From a checkpoint of a small contrastive image-text model.
Training: adamw at rate 0.00084, 7100 steps, batches of 256.
Rows from block 5 of the image encoder of a small contrastive image-text model, named by matrix and row number. Rows with one number within an expert belong to one neuron, the router's apart. Each number is 128 + 32 x the weight over its row's rms, rounded and kept within 0 to 255. All counts start at 0. Numbers have three digits each. After the name is the row's rms in percent of the matrix's.
After each expert's rows are labels from the 100 images, of 14848, where the router gives the expert most weight on average: "strongest on" is what is common among them; "colour at peak" is the nearest of a few named colours to the mean colour under the peak. Only what is clearly more common there than usual is listed. The data: photos with spoken descriptions (Open Images, Localized Narratives). In brackets: how many of the 100.
# router: router (encoder.blocks.5.mlp.router.weight, 32x128), inputs 0-42
# up: expert up (encoder.blocks.5.mlp.up, 32x32x128), inputs 0-42
# down: expert down (encoder.blocks.5.mlp.down, 32x128x32, transposed), outputs 0-42

# expert 5
router.5 105:106153145114121210058115130122098134053132118112096135190169140146118120102166130152094152094153144130093139156138183119173110179
up.0 102:105089178138099159087159112121116135054147102165067124097156147104157147120130144164156195059118165077163119164110137133176111175
down.0 101:081143152146107098138180106203118114118141087120130070096130125094082137193173096104112166126112139088102095124172095155097133108
up.1 094:149078154162119112075111133150133177136111101069131135152195090195156136070188131148129101116106134105167124095082181109123085137
down.1 096:184098127095113147076069127123146123163135141129153134105076097131130089139179135128075151120136089085089144138157055108195133098
up.2 103:207115144125146140097128134113136144133089072160126141189135101151103179122128140144079114111140085152148178135100158148167163138
down.2 104:164162158068105120099145049080088109082090146096121150185087094136141095139106122122111150084149156180079145178117162180144142087
up.3 098:105143131150139108081110148140100150081109177202152080145128127180187167119121158173080131138113107107171095113116155132162093124
down.3 108:210095104124174151124182111118158171100110107151123165078102134092212143144153197103145115131130143130104167076117055086159120124
up.4 095:122121150159112073158155122058180137149128156138186135166110163091126128172117125107107093112121053144157111132065137089090154154
down.4 097:121141101091122099181136124116152121116200154125077133135115069166128130091134134126121093176089094124148109104064133108094161140
up.5 105:168141095139130192096123153113093135112129131184047123153074094186154140120117099176168192101134076125158045088157179159117152142
down.5 103:128146127168110135126150100153091178115074083095158061117145024104180145130093138128150172136127114112130099118130134169153108111
up.6 105:082098122124096191093111159137119111092156077153099150118172148222175136070165133103102142122189114155101115149164161116110115190
down.6 099:114122184133117157157081075095130111129153200114169112105120122094130136177122170142051141123150132077102094204200143134144162149
up.7 095:142151120131089125112164133139067108139168132111117047113119108099134132118096095133173088152166160134139137057076132097127126131
down.7 098:147116175158149092089165137138128158095157053101201153121168146097098094106120108160107160190142083116114089098089121134120104127
up.8 091:153140155109120105140147129148147097113157109161129133071095186120070137062184157042119093186106172162126158118140078140102102114
down.8 088:136166134137175087077114093163095139139165107121104184151150164128089110158173054118127112142184105160114155116075118087082145131
up.9 106:147100186092156134071174120083128120097136093153118155178123134164088134069164166170081160136145140123111127141091138127117084095
down.9 092:091187127106126095167153149100154198151175129125123099142106125114135096194219159099090131109113116118108158107143127145107140083
up.10 100:125116084188100088101169153152139119124103099110148112084131092123060101144120056157088141116083124159121112093042058133168089149
down.10 097:153158120079117127073063123124124102156202134041116128102109148195211065140168130109118149099142143183073096138087110173152109108
up.11 090:095120127164101137133104123131144175116138157134153116100081087098141216144122135108141089143135169185086103097157094125148142143
down.11 094:162120141118110119125103093101144135062186077089127164060106115142087183067185122200079140144163152162138103179164158062080087114
up.12 098:163132187160101116180148128133186101107127155103149149107108111058142111132101128086120119109176113152153076153114110137116120137
down.12 098:135075138097149103122086140116180101116177132133150189094152121056155133113181109129098164113167136113113088090120137117167049155
up.13 101:124119088223160144092147110118167113106151128178115081118154223124131138094113093126168156098137200146079132148133116119135177167
down.13 099:125165153126025123159103176096095127092098143164130089075153096143163099125142122093122050119102137159142131067145109150150081158
up.14 114:105163133157190182140107171156138176084145155153108075124092103108071152154139145063127118112199094087081147127126160140146114103
down.14 112:154111142127145104167146085108140093134143176182121126085150112106137087172092161095109144130158109130113113085113091098063087105
strongest on: text has "dark" (29)
colour at peak: black (40)

# expert 23
router.23 083:139164163101140121098102168122132142098094155177197184156161137121148133093133181118102169105175138177128156092118122049160138073
up.0 118:135154160088091117098123152163132108095163117197190126166101139117164106107173129137078173111125063104111135125133140125136089138
down.0 117:154125088201112119130158104169141057081182072131131153085080133144152105182123163136133135119155095158176127133104162101149128152
up.1 100:159119122123084068111127125087194100108140084148145084121123123116111094094071083147085149144105163092128126112145053168126121175
down.1 094:107098123111131172161158144150151061146132141100185173175151150153168142124128120154126110148084101105132173083153106095091137075
up.2 096:093184128134122196159098129120121139156133090163158119112139108151191112185115167165174129141137142121135139105074084104070109137
down.2 091:114150133121121117124130034160115118158097111194084117111154086171158092181142137198207161109132137077114136171139148122161120102
up.3 104:089122117115065079144095114083145112188112132090134083120129122163129077167157158114149120119063162162147128174159178080145128113
down.3 115:191145134102109138173140103124149140152115139154169147146140143165105187152182058168164159107100150128155145148150160118150041088
up.4 105:154189147103093097086095174173036116083099213151181122159149139104129092048105132061078160179173140161160137151103096108154189121
down.4 107:176153124140058120125143114123152100110225116152106143105092179144206129075122116135105111130177116174064116104122141076113106152
up.5 093:159147161110145089169146139162166122102156099137097105197107070113156118156143075121097089067106179140106090085078116162118132085
down.5 090:159111159113111174140121112138126148090138144156134097113156097074121105084091128170158076107211080157106090067124106081169086102
up.6 093:089134140166121127122101104140087180148133115148119137133125132104090069133153165191101180166146161173065122071164199087170166106
down.6 090:129113131121098130136123175113134103110156113110125112092080128140179142076130113108154157102130100188151155069114167118178138151
up.7 098:148115111161126111130136130154144196243099192073107112153186166107089194189100124150094111093124105137169094152102093125170134080
down.7 097:099109141171138193135177076163140146144114142160188149213104128157156154180091156136114161150137145075139151117089156139117118090
up.8 096:119129121139169093136138153174186140109140182168156132172147114152163126150135100107187177107141106132153133104142173178075126162
down.8 106:134164138169091090110146089101133120128143158142138156164034122219163151103134118082174142026129176112134136117112174124131110138
up.9 088:103144062132154099157150157171167169132152101109185111136169098101093133133110158122118085126061091177065127110134182165160133104
down.9 091:075108132130074117167098128124135096156109167108115153143198062174096153156080121105161112124184112138189151114166130112149158085
up.10 121:120169176102153146105073166125130167130118100141153186158152119100146128105125130087126152160185113127124118083127147090147137106
down.10 109:146114148141093165099134126156165143120179101153139148134069142128171135122160131121115127082163076172094066104132091095150123143
up.11 107:062201138132148134125093150173118161150102151104187139151118152129103153163167170092104179147194108137130124100162153113156073110
down.11 099:169124145135072113109143047149149123126191103139158128126117119143200098104171155128176210098194118153092083093117137085142102133
up.12 100:166098123084127129112095166153158149161067155093121103098098148142131151104159136158141088095055112117098136150127098108151141140
down.12 107:127089144135157102151078129133151189107139146137103137150053110125092156109096105117164114108138127122109127145125168186147115136
up.13 094:106206115052134179070164167133120189144114144131132105115094113125168115110139085120145136138115099142142139154099133137110131050
down.13 106:130129157148153137204146128075129125158194107128100220167110100105099098141063112147118143173069112109139081058083147069138132166
up.14 095:148113134125054149096090132136085104074092040165167138119143131129118146105153118112048155157093091158153137113096112156148140109
down.14 097:130141134121120095091147114099180058122102098127145087097188113067075177165151095118166146170115093181121115161138098099121151146
strongest on: text has "holding" (36); text has "playing" (28)
colour at peak: black (92)

# expert 26
router.26 084:093137089110137089169148120139090127166110130145143116102114167116116129142074175165135087141126144162104161122165069129107105161
up.0 106:145155121185158157116140116165164135127095167141120113172111160118125123123140156172120151127155158152156054172159100180143093152
down.0 103:154149120200183126107086162142178159116087086132172167094093097095150099115110146097133153149092119102213119141127092087167124110
up.1 097:168088087173150102156138111101142111177095137102200065105090109140093146102150160103142130139108131108159118097113121112130192123
down.1 104:157074129128137136101118162098103158126108102144128096063107151153175123181051169204150093135167102103163143156160088109100134123
up.2 092:082070075148135184094150149117112205161181147111120143113145149157122077142171143157104067157093099180106114112128115117129120134
down.2 092:170074115134093188120174115137131155103164068161160129145120126124129107154157180138115084186113162159094093174186185098097148118
up.3 109:152083147120140158109144087172155119145144096117144134128148115111129125085111130120100187069157185115143201128092091131147080143
down.3 089:141110182162147154149085183101087064107096075123103074120164140119157138131196135145131119087131127165114136144150151085154101159
up.4 101:198145112127125141179165101124118097136092099153124076093114139139158165148121142121074207100148119132147096153188159098109134154
down.4 098:133128176145074156121114078062083151136178079120095128168139137066114127106136130182156147096159075093113080141092067060119069135
up.5 094:122171161141143126202150147128081125143081121115099151105120104130115169150115063178128101081113129116182072140149147167166129158
down.5 103:207165113098148110126113081091134144137120166065182159082128150090104143101114140147123154142156092130083177112064144104111132051
up.6 102:122149097103126120083083154097150155118123072140127125157164079115093135117150074151122098162175172096110090136108098153183136047
down.6 104:085131125156166148165123087112130112128156078113153050107103140180120154148107084149148129115148092158177145120114161159115113150
up.7 101:151164105166128161132082095171070132108101132148160117180107101137106082084158175166123104125106170112079152191163126064119161077
down.7 095:132152101178133123138064109127087129088131095121155078091111165123142122141114157110137105174164105131136136146142102079069131130
up.8 097:071086159101153146143077179137171139089157177150156102101130095138154096177172158083139075110162165136078159117121114136143102151
down.8 091:127118141144075171118114172128075112076148111077125093101051147124167210127156103167173089116131127130180135135132126086105096136
up.9 099:095120146134135122155096139086133097122108076082116091110180154119152180116125100053132147090114132105054113138156154095100150092
down.9 104:118141153153114107154095083143088105149129116155106119141096106184128145113102067109165141080088173101177089171101065128150145114
up.10 094:087139109160166169129098110189119169123114080098106163111103112150130154141091157086087138137070155155146167147135116099095129095
down.10 090:180204103082129152133115104122118156092131132122118139148133134081139146204154037151137129135080099101143154107077132193180084171
up.11 102:157115104196124140104117126131112167159112107111106126125082138166128116140164131147150158119122090124164171134141105145138137086
down.11 097:125111097173119179103134067195112162176120169166134215188098068132135180127107148166169101089118152099133191108148120101145178122
up.12 095:174098150162130168086104130072101125125170124124120104113155171140083128054186062084145090085117126138177120136133153092188102139
down.12 097:098094144088095165127118115067206141126124085105119156185134115141144165056127123153149084073135169188118067176209108086148147126
up.13 100:104135143182126182156146150046121140128147123171156120128112047163079079093142143123088162116129134127135164127081186065131170163
down.13 097:150107159147202147187166102150178167147169142128156121150116181138052162118161120096116065154138165120094156164147142194085148171
up.14 104:124116159141130062158145114111077106085151116169130176088151142151092139148126167095105138180076097105141112141071153154111167066
down.14 117:092133176110147129105086101079124143161087066074103109110158090113141116141109089193110108076098152142137156107146115153162110114
strongest on: text has "dark" (25)
colour at peak: black (65)

# expert 12
router.12 075:091177160160120107140136131113117080175146125095132145099151087139124137076091073098105139065140121070154117139133144142149081171
up.0 107:087162154155099109070141109084167106197164162118120196156107125131166105122187115121127147096165157075122094101115108177153115155
down.0 105:159175142128225135155177160139137080161118151107087149136102113159092137068125087142178085100143091120119082189152136127119121120
up.1 112:114123144146113141106167099085144116200179141111110108108119104130117107065116111090126141132150152061158128163114135165112084124
down.1 109:143128148103179084146150111126176143101137110072109150076131121163101145069091087135149149124117124151126042149092127130140126143
up.2 103:169088124122080125094124142133094146084118207098113147078193136114164170091131188124183119084128149123084201094113151128126144130
down.2 101:107155167171149107137119132200144154085117149134115136185131214100182128140127147102158143126089173132132126054170110129136121085
up.3 097:112117158178188110111122070116107208142100160143113126137111148191093142165166118069177170140080141168078107123102095134116118093
down.3 099:099120131086155163165117118114120169167164162053131103159128125101120130153100116107126105165075124084135140132139075094119036111
up.4 097:148085103146127108128176159206158108169104106131092121131125125129106073127128156111099159060140137088108110094163160100160138143
down.4 104:147144137135148113130167148181144120127109138153131098177124138107119175134165055121150156133093119115116172073161087137125174119
up.5 095:150127100171108126134222129197124129072126105156136181111148092110132172116173165130131113189147082098096143187165114127160132132
down.5 103:114119120174074166122140119158080151194161136132091109074113129088145119187128121161131150169197127126092146125105126113104149116
up.6 096:103106128123156110085131172093160097219090162118125075201127172123150117161092198115136179113103096151155125108186131118133120175
down.6 099:141120164124119154145101081127144092157082173148118106074134136219177127124140123067122025132099111167128107127112072104081085139
up.7 095:156149185123136166117178086089162171110117120133088131138104173106091068175088141206072110138120139135129123116133136115146172137
down.7 106:132163116166137169102112071152156105108085108118179132125095177090169133156169192134137154130117106135118164079134065139183093124
up.8 102:071144116124120105079112102129155153119079168076075170127050174163127124151163143135148155143127162128122132138184153090112169117
down.8 103:084063115117156127206137170107113112104089129115110189081124141106172175139119099188127115151077124090069152082116132181144102165
up.9 099:153103096126096124141144131143154124123119097168156151141111102091127181193194147111135164126109150120183139126130126141111112154
down.9 099:060118129103080134068131171177122167094163200122104094156179145113158105103087115139108110110106094169092105128121128159097130116
up.10 095:126105083076124153123158140134177103116114125120102144110108191154096151114076091109195171117107148121113061142141127107157120118
down.10 109:157135091059139111094132203142106092110173072119116087159091130125128170118160158147134117144124114112206145113077072071145135121
up.11 103:142122202161107086138122104128150112078157142129119137151145143187115098146052133192098091173088099126128127121101145115120114124
down.11 104:117118104153122145081158064115127122136168084141179120064160152133137098139093119133128144098140125123165144206218173140089161103
up.12 092:080136101094151121155150151144153119162094186117169183075071158067139081114167131164102139110146180155096119189076143146128131165
down.12 091:132159142183196138138125169096174087119162116137153124103048195181134185123099088113192131158139127079087098139089176142151195160
up.13 114:090104160107108131126132099118132080156137086127126178105118112154117184137161081126147146119171150078189094120100184140159132117
down.13 102:128096152118200088125107159088140118107160115130137130105067112108052177045097092090119134120119034115152143140126129102184103132
up.14 104:150150111139120249128168101092105079215151140101120144111127124157121152147113132106147125052030151189082176169116120127107077039
down.14 093:135079130101135177199143160142095155126143083151136182154135099131150126102210135135137125171150137184112143120126132108097154066
strongest on: text has "white" (34)
colour at peak: pink (54); white (28)

# expert 3
router.3 094:184113101145145136149150161130099116102050105186169112131189099133112186101143136141063131198132139081158093091153127088187159104
up.0 093:106148070142065135120150106107089133167162152099170126188110147125148082116144165114131136135088111113150190161174151153145199172
down.0 102:185159142118187182112136203103129157144088122119088150101101161126091111125128140135164104093099110129104119152117179151130055163
up.1 098:154171199118105224121171095156099106118084132100091143144118114123153179082136076150102121120159125092098087123116145142136145145
down.1 100:121150133114165112048137141125176168174138124164148145087111131100131128139103158147072166098085133101107064107157130040144088095
up.2 106:099146132094129121152146162159089140121060047172135195096122116146150078079135125140157126153154169155127119167102103121153114145
down.2 096:114068068109075190105132149121103149089174112105097100151092106121114164152148172185123125163132123154095098139154102124132110130
up.3 101:109110116119114185103219127061123167150095115146114123098087182195159119120081127086195137096136133094176138158129168150162114117
down.3 093:058116158136165129031119126132140122183159141089184134123137121096136120091120143098140134136096126101130119143065132154142157170
up.4 101:123171163110172137112106102042131120161146131134177142127126142104128173149093156150119179152059145072129132060084092142106126129
down.4 099:138139081156147081125179189135097184133054103135109091117161129085149124154103182146148131126157109137129134125078114097097165087
up.5 094:159155142164132167181192137121125131101154068078092098110149141123148175139183129106140208094118084088126154098148139178197085140
down.5 100:070173137075146203063112148096099158096154223115110109147143144078122126155164082132109141136166130087135113118159166182112158121
up.6 096:044120132169225134170166143165122142109120162139107169115156157097095118121106137167119080159119066143125072094111140082134123175
down.6 095:127101072139079104084139176078122163093162140155122070096118139066128173099186167112102135189133226160173107100146136128132105154
up.7 111:138143170135173175078101140129108128141079118166075185136114143120095165112137099153144186153148096088134089095137150220146139114
down.7 098:128077170135142113164172106103107148114126168118090108069161142201141159193155101138098080177075150092118175185126167086070169118
up.8 092:142129130162150099065113132113130112148113076134087151136129132108089042053128124137113172126078105148117116113166084145201216094
down.8 105:100139128121095133137122161082152094070123155199195125088167144174153173082128071130165097082113139116153124078138113131133115164
up.9 102:120126155100112185112095168137128107175093059186076119164141116191193129132088165116064159153152182087115094164148133106181097126
down.9 102:183169110123096092145123095158114082146112169161192137102133143145169080148148108103109116136131113141104163131135157106109126171
up.10 098:175130147168123078106100191088177092093107124112122140216117135140145142095185146106108160165122079120166138158140097089185101148
down.10 097:137143102163146085152161079148153078125108203153080139105111163133084190124149085096126122153112128107144114129140126091087166173
up.11 114:186118130117163142111136180124116121148081070173090117120203143126146132087103123180104129175174168072174128070160105134194132091
down.11 093:140070107089076124136072135140153103137138120144141100103155076181166153133101196092127135108073132118119142167160204131079176137
up.12 087:136212109127126169140139122183111114095160161054231125114121133157120090106084114139122114143120153160083162113099104046147153113
down.12 099:130188118069132099119140153144122200165144154083156126094141137075088181164113085080132168127141071130118091140130150142147199154
up.13 090:108182101174150089103133153140085138139127109121104145117127098172137184144095137089060137048118090148094113137224133087112122160
down.13 088:126110163135151054126140139104127163108144160183123088077117120146044152118103055068190113110101095075122113107170119125068131105
up.14 102:083144128145147141113161126067074136125167113168133127105125058155101104103093113125157144168139094087127106143118150174150054165
down.14 112:081089075113138159123072172191101145131120106117184152147140137132145108114114110179138173165174096135141117197137195129141153168
strongest on: text has "holding" (37); text has "dark" (29); text has "man" (29); text has "guitar" (25)
colour at peak: black (85)

# expert 25
router.25 099:099113155120128102111108134092071125141155113133095139139166151131097134076146112124140069123101164136136146187167110146095085120
up.0 098:142166088192090128165143054150133083114121072141125167093069069121108166137191147139129082094077140139109175111070074128183072113
down.0 099:156161133102073039143126155163133110128127179152164126109107182063118116151137125127096178095119150146091097105076138148158160168
up.1 108:159145139113042095077104116129143114102171160102122175084144150117172151123158169152158081161137137080110171155152116131104101113
down.1 113:114144080135113118108144104127094097222136177082133130105066136103134118147125114140122072180106163120147172110159184116130098152
up.2 102:094130167118090173050071160073140093094166171173099173112184103152101167115100102192115096138147190098126166123193083119146124161
down.2 102:112150121173131152093174163084114128189117096085090069107111186132128101115182108140070146110101160085152165118141145186092120130
up.3 101:106106094102140088101147169145113039169130109146118141141084143097119102121140113128105159144124137108129170127131166167112112162
down.3 093:147118123136139132114102120135119023219140092077121055097090126150166176147158107151077120148123118136103140140201097114149168085
up.4 103:143131087112168153152182173169115061098141075138106135124146132127147087169075147143165098134087075096085137139138087076052086125
down.4 088:157123137087126145096159058097101151158113126101140147128101123075104079093102121187096159079163171115100133105123132046133083122
up.5 100:145170130167186111123101193127129154124116134187096112112193168111136129077161102104085173198158146153135112184172135154110099112
down.5 099:107128146158129128150104119079100157174124129115124100134149203119121097132185060145109100171111180086137175141113109164096098096
up.6 093:132117108127150099128131131163117152105116116134084090109144189151157071139134122106086136138218150077075157122173112065118132178
down.6 092:150099161027133125131125134124157134169105145142127134169193101125129071141084161111121136090134125111111145069182087161128107162
up.7 091:148150123141172132115131119115126139135141095068145099139068117155193130183135082080119128089149079136190149132139164180092091125
down.7 101:180168140162148170162120129151133115125081122109122104148140146120139163102108106116137132123111089069185145161108090158102104158
up.8 094:133168168105186074101116123117150081130160099160090109087132086139143114141171108195125095108120197132092101143220169123143075132
down.8 094:082085078155089063140145159122064122118103078190183115159101070096114078129071137154132154132118140091126119055157129147120119121
up.9 096:144099083084153164100104121129140188121145099099106081089128173086182108175100087189096156145172148160196179085134120138104106125
down.9 102:146034181125142073114154133128126124104113174157111138159106174131151143139171123131099114160185147105129102116130134109130171151
up.10 105:138154176085127157112168142117177134122102109134206104178132072101147120147096141123114108108126090186098107142134123154126139107
down.10 092:126120168203108076164147082127148211139138118139147089121100145085088093170150148081154115132106139101093145151141118082093105156
up.11 098:114182103135122102060143169160163127118090147187096102104141129157196153057150154130171192110169081131112147115043103121116141120
down.11 097:177104148121100120082145141114164116069132106150162177115134097079138150111117177119112125121085057157138110103124155121134110084
up.12 098:125126181143109102083132144143146124149090170169130207183179125140160130205100156116126158124110136139105103134181078069112053134
down.12 102:092126098143123105183073195123157152198111156141122139227124101144129136158147197110148139159178096157136156118149132148141138153
up.13 099:140136150119150099105063137117100151095118081178159089122172136167143177112223111122123162147158168084102105145164086115079128101
down.13 101:106134114121151058148117118108107117174123189144142136124151179122178103139116183125120089124127166116117089120119192149197105133
up.14 102:138133142161153164061130119140156074101155098096082146147112159157125144141107171135140127120162131154162180088137140122090115119
down.14 104:098138139119162084160114154160128108150131129097108156137113154142173103122153166064104102107058109080154055115077107092133160091
strongest on: text has "sky" (73)
colour at peak: blue (68)

# expert 17
router.17 105:102123146106094160086088146045154182123161095151112079085093106132071153110070100156192161129050169081102172099142155144077092151
up.0 098:109117133174108126121080146091104138055156145098161104164154116158118138121057067103129138125147107115186165143173135161133136146
down.0 099:117066094134127139136092188128087079094134141058162083121147144092140137105161116179195111170095128141144134161149166108152170086
up.1 105:075084161148174127107174110083131150166180130147132071147136110136146188112111149150170122113169194073161121130078114152123077144
down.1 108:128147168192085165124165112145065147140130191133120132100072139113218111128087124118168153136138110097134125096187104172116168172
up.2 096:110079104117158146143079124134161195117129129123100091137185133107070077103164088115154170143085068177099092089169137091110144182
down.2 105:131169112111172175100128147168079141164106110155149120161171113147140116185114073093151144153137135128181164188120138121110150098
up.3 094:127165147148095095131151120171077065107096112087115155121114146148106145089097184162153118135107156134115166190163092134158163115
down.3 096:136104155138122152193112128068162198129209106158132118105169092098133117100093081171115140052144111142109146142148098137092107101
up.4 108:123086130084160189135096111066109133153150089136129090105101103116154155158140113147144142094072158094109077167133132159116094136
down.4 109:112186109140055102061173095112142073135134094092094160135138123103151129140149128133151114093062137111075158125126078166125191077
up.5 102:170131124149162129172121129095150170143150135178052113058137138141111177136134130145157149148109096125148136125111146136115145123
down.5 092:109174146142123099090117124084125104140087105175185132118167190159152054194154119170134072153092145135149140113158064195136210100
up.6 098:021121127165127187109142194136146153091092097131109148162132170198103121136124154169141151161114150153125122106123187102176094125
down.6 091:148114110170145109135077136139143110140136091115133115154145187152107069131115095137172144092133084161115105090119190168211165146
up.7 105:142114130123073152161129127120156123067148149186070112170095170182105114146097095163167145132083107120126111108121109138091147124
down.7 110:206146100129133152123131132127076137109133129110155121129151117126102098152196089163123084071120162145112102075127122172128110088
up.8 097:158119103182184162113170093087131132142094136120132175149179149055115110130105101166074154143133115125132100102118121178092121179
down.8 099:135139188123116145173167081141157137083162145084119111091105129168133135119075144109081178171097125155173178091101134115089112123
up.9 093:156125094142132092129114050129108148164133155078140179143144124175085109109087113164167076099136115160112120135120144116190130133
down.9 095:115105092141082108186106132196126087175191143106090085182065163117160159100105124066079146102115138128098099124135152137107109135
up.10 105:075108100167153178087152154096143153121194058128116100118150133079162133125156151184178128109134178111111075112115134124134082086
down.10 099:095127110179132118084085095173148111178126141106111054138084151114128152128125114167191198126099164108144176118138103157091185158
up.11 094:119112133155170127074148083099117106175112105164115114131108107093185130110216164062135129183131180117141092115188103154163085143
down.11 093:078134163170068203131133072106079158147069117174136191173127141141114129099154121076168129134121140118121097119127108142170148151
up.12 104:138137079206070136120134145121154169157092099143126091155122167152074108152109143128180147100141152109116139099129151093053108092
down.12 106:156138131107157074152129185194120106153178141139103125123137179133094097122129097133071088119118139116166071114110103161143179098
up.13 111:151184105155082142120095130116187171158179127189115072136059113137039133103117153148136161120111150073103114105083169124113133174
down.13 104:105221140126141096110112139103105119148107120061160163138172191122165090125145102182129117128090139149146135106121129148154160059
up.14 097:096087116128091111135132141169073105062116132125093125101086081142133166157051111095148072149128123199162101144123096160153140073
down.14 103:149097112046174128114136162168166163142162071133135109119164050147091136170152149151071084095120132142176136170119125132161156073
strongest on: text has "sky" (68); text has "water" (27)
colour at peak: grey (63); pink (27)

# expert 7
router.7 095:107167170103121128097100181171063125086104105159144153125120134121157113129103134096077182130140145080126125085116143172116114127
up.0 092:149099100127103114163087127143062125104093114133197167128131133080124180175109138104108116119153193142167135129156137103100112143
down.0 091:130152189135139188149150198147147188115091098042126069131162134106144029165132110151100089130160104107137116147140158154118137093
up.1 110:163116160140152123087166159108131067155102153186115166174158171098154108112128171105112111113112135149094123106103128132131094102
down.1 120:203159107170116176170144106141106092156097109072128113137148174112149074110126153116137096183060158089097150102102122123096092146
up.2 090:126118142084062145170171129126158194137124149174122084115156068068117149147153175098121146099074163126173150115144183097132085151
down.2 095:085151107086101113104170111094172127098151159137101180109154082129170088145131134108158123066170144147083154201170154109114122119
up.3 110:115071127091126191109140165178115117150121154150073206184161143114171129070088178127167143131154156156155125145123097093196187069
down.3 109:108132119137099142147136107136140153124130128155086146143062101113057122095089122135110198171117157126082088090120157106093128110
up.4 101:092158142073102136166111087159164127123130137086129172123183164100158140149111106110093081122162122184147136152156135133162131071
down.4 108:201221109162117083062128142122118078087093142081155160131138134150117101075152114131072078121147107121134152088102094129135128116
up.5 097:139141091129124123132103133107160125088106155187119171114122097142154102079116077130080114137151098177106061111127125072087113111
down.5 102:124151154160145088153194142091124169072172161170107111177104114093156148135092116113200107142150111145123146167157153087124150156
up.6 098:139145182092148152115089151140095056112103100138120173144127131112154124147097163112099171136146127109085103107099112155151116093
down.6 100:141111122115088127097110067166151118158186123119194139088179190078083199171117131133090120201087151102129153068081174186124095097
up.7 096:120123168097132086130094128101104086187161125176180113112156137148143114101151061172092154128119114095106104115116123202152158183
down.7 102:079099139103163147080168141166114085130107044088196118109115110136162111167125093151139171158063152193123131130070105119206073134
up.8 090:130155132127113078115131159154113167130069075133159098152144058132150108166147139156144145110126107112098150144130195131147163185
down.8 093:104138122162112135110146098098122141176123161116133131097140143132075160133090092124143107139132162105114144092177119129185070130
up.9 097:164176157139090088131086106075142181101132153192116075138106097217097126146135112136123150147132115103127109110154141153167143167
down.9 089:108122147116110100109141112097115074171167125149145170145141149162155138156138101203123146163106149091180127166145113148176130170
up.10 094:110085150081129117137143127148143096168094207100154143125130133085165127164106144070082146185153087117157067080129150124175177074
down.10 098:138137142167136188120082207178132207145087125156098160125122158108182181156133095126128181111144116130115143170088074122132117106
up.11 091:084102149142112147173174159100153101188085105095112188172115081094132120102094146109203128124082133161186160152105083083111120136
down.11 087:145142153112147127109073111140169127098110193103073083089086131129135102141150126157201138162106117120109092149126084089134131113
up.12 128:135137177120131140129097158169100142091135078160136047081142083150148143127153073100095177132143124073128149117135167192122139150
down.12 115:118088094112144127100073105123113130148185152145160172105177163139097178154145096141116124193131135160158128068106154148123103125
up.13 091:155126105151118168177046124100139142161141165108109163114136111141095156133141158099194135098119180144147067150091148113100144155
down.13 096:065195173108188138124164182137157110126145163114082101137079181116170191222113113117085113147135107147115088154134129104074161142
up.14 091:138161145126130150077059146132129073146094117138154190158115155157190112162158150096087181208149136137129151105092148149166126087
down.14 101:168127119117147120105151116179118146139160144110123168158158160145093192116075126138135130120129173070149159070104147229129135099
strongest on: text has "plants" (44); text has "grass" (27)
colour at peak: brown (76)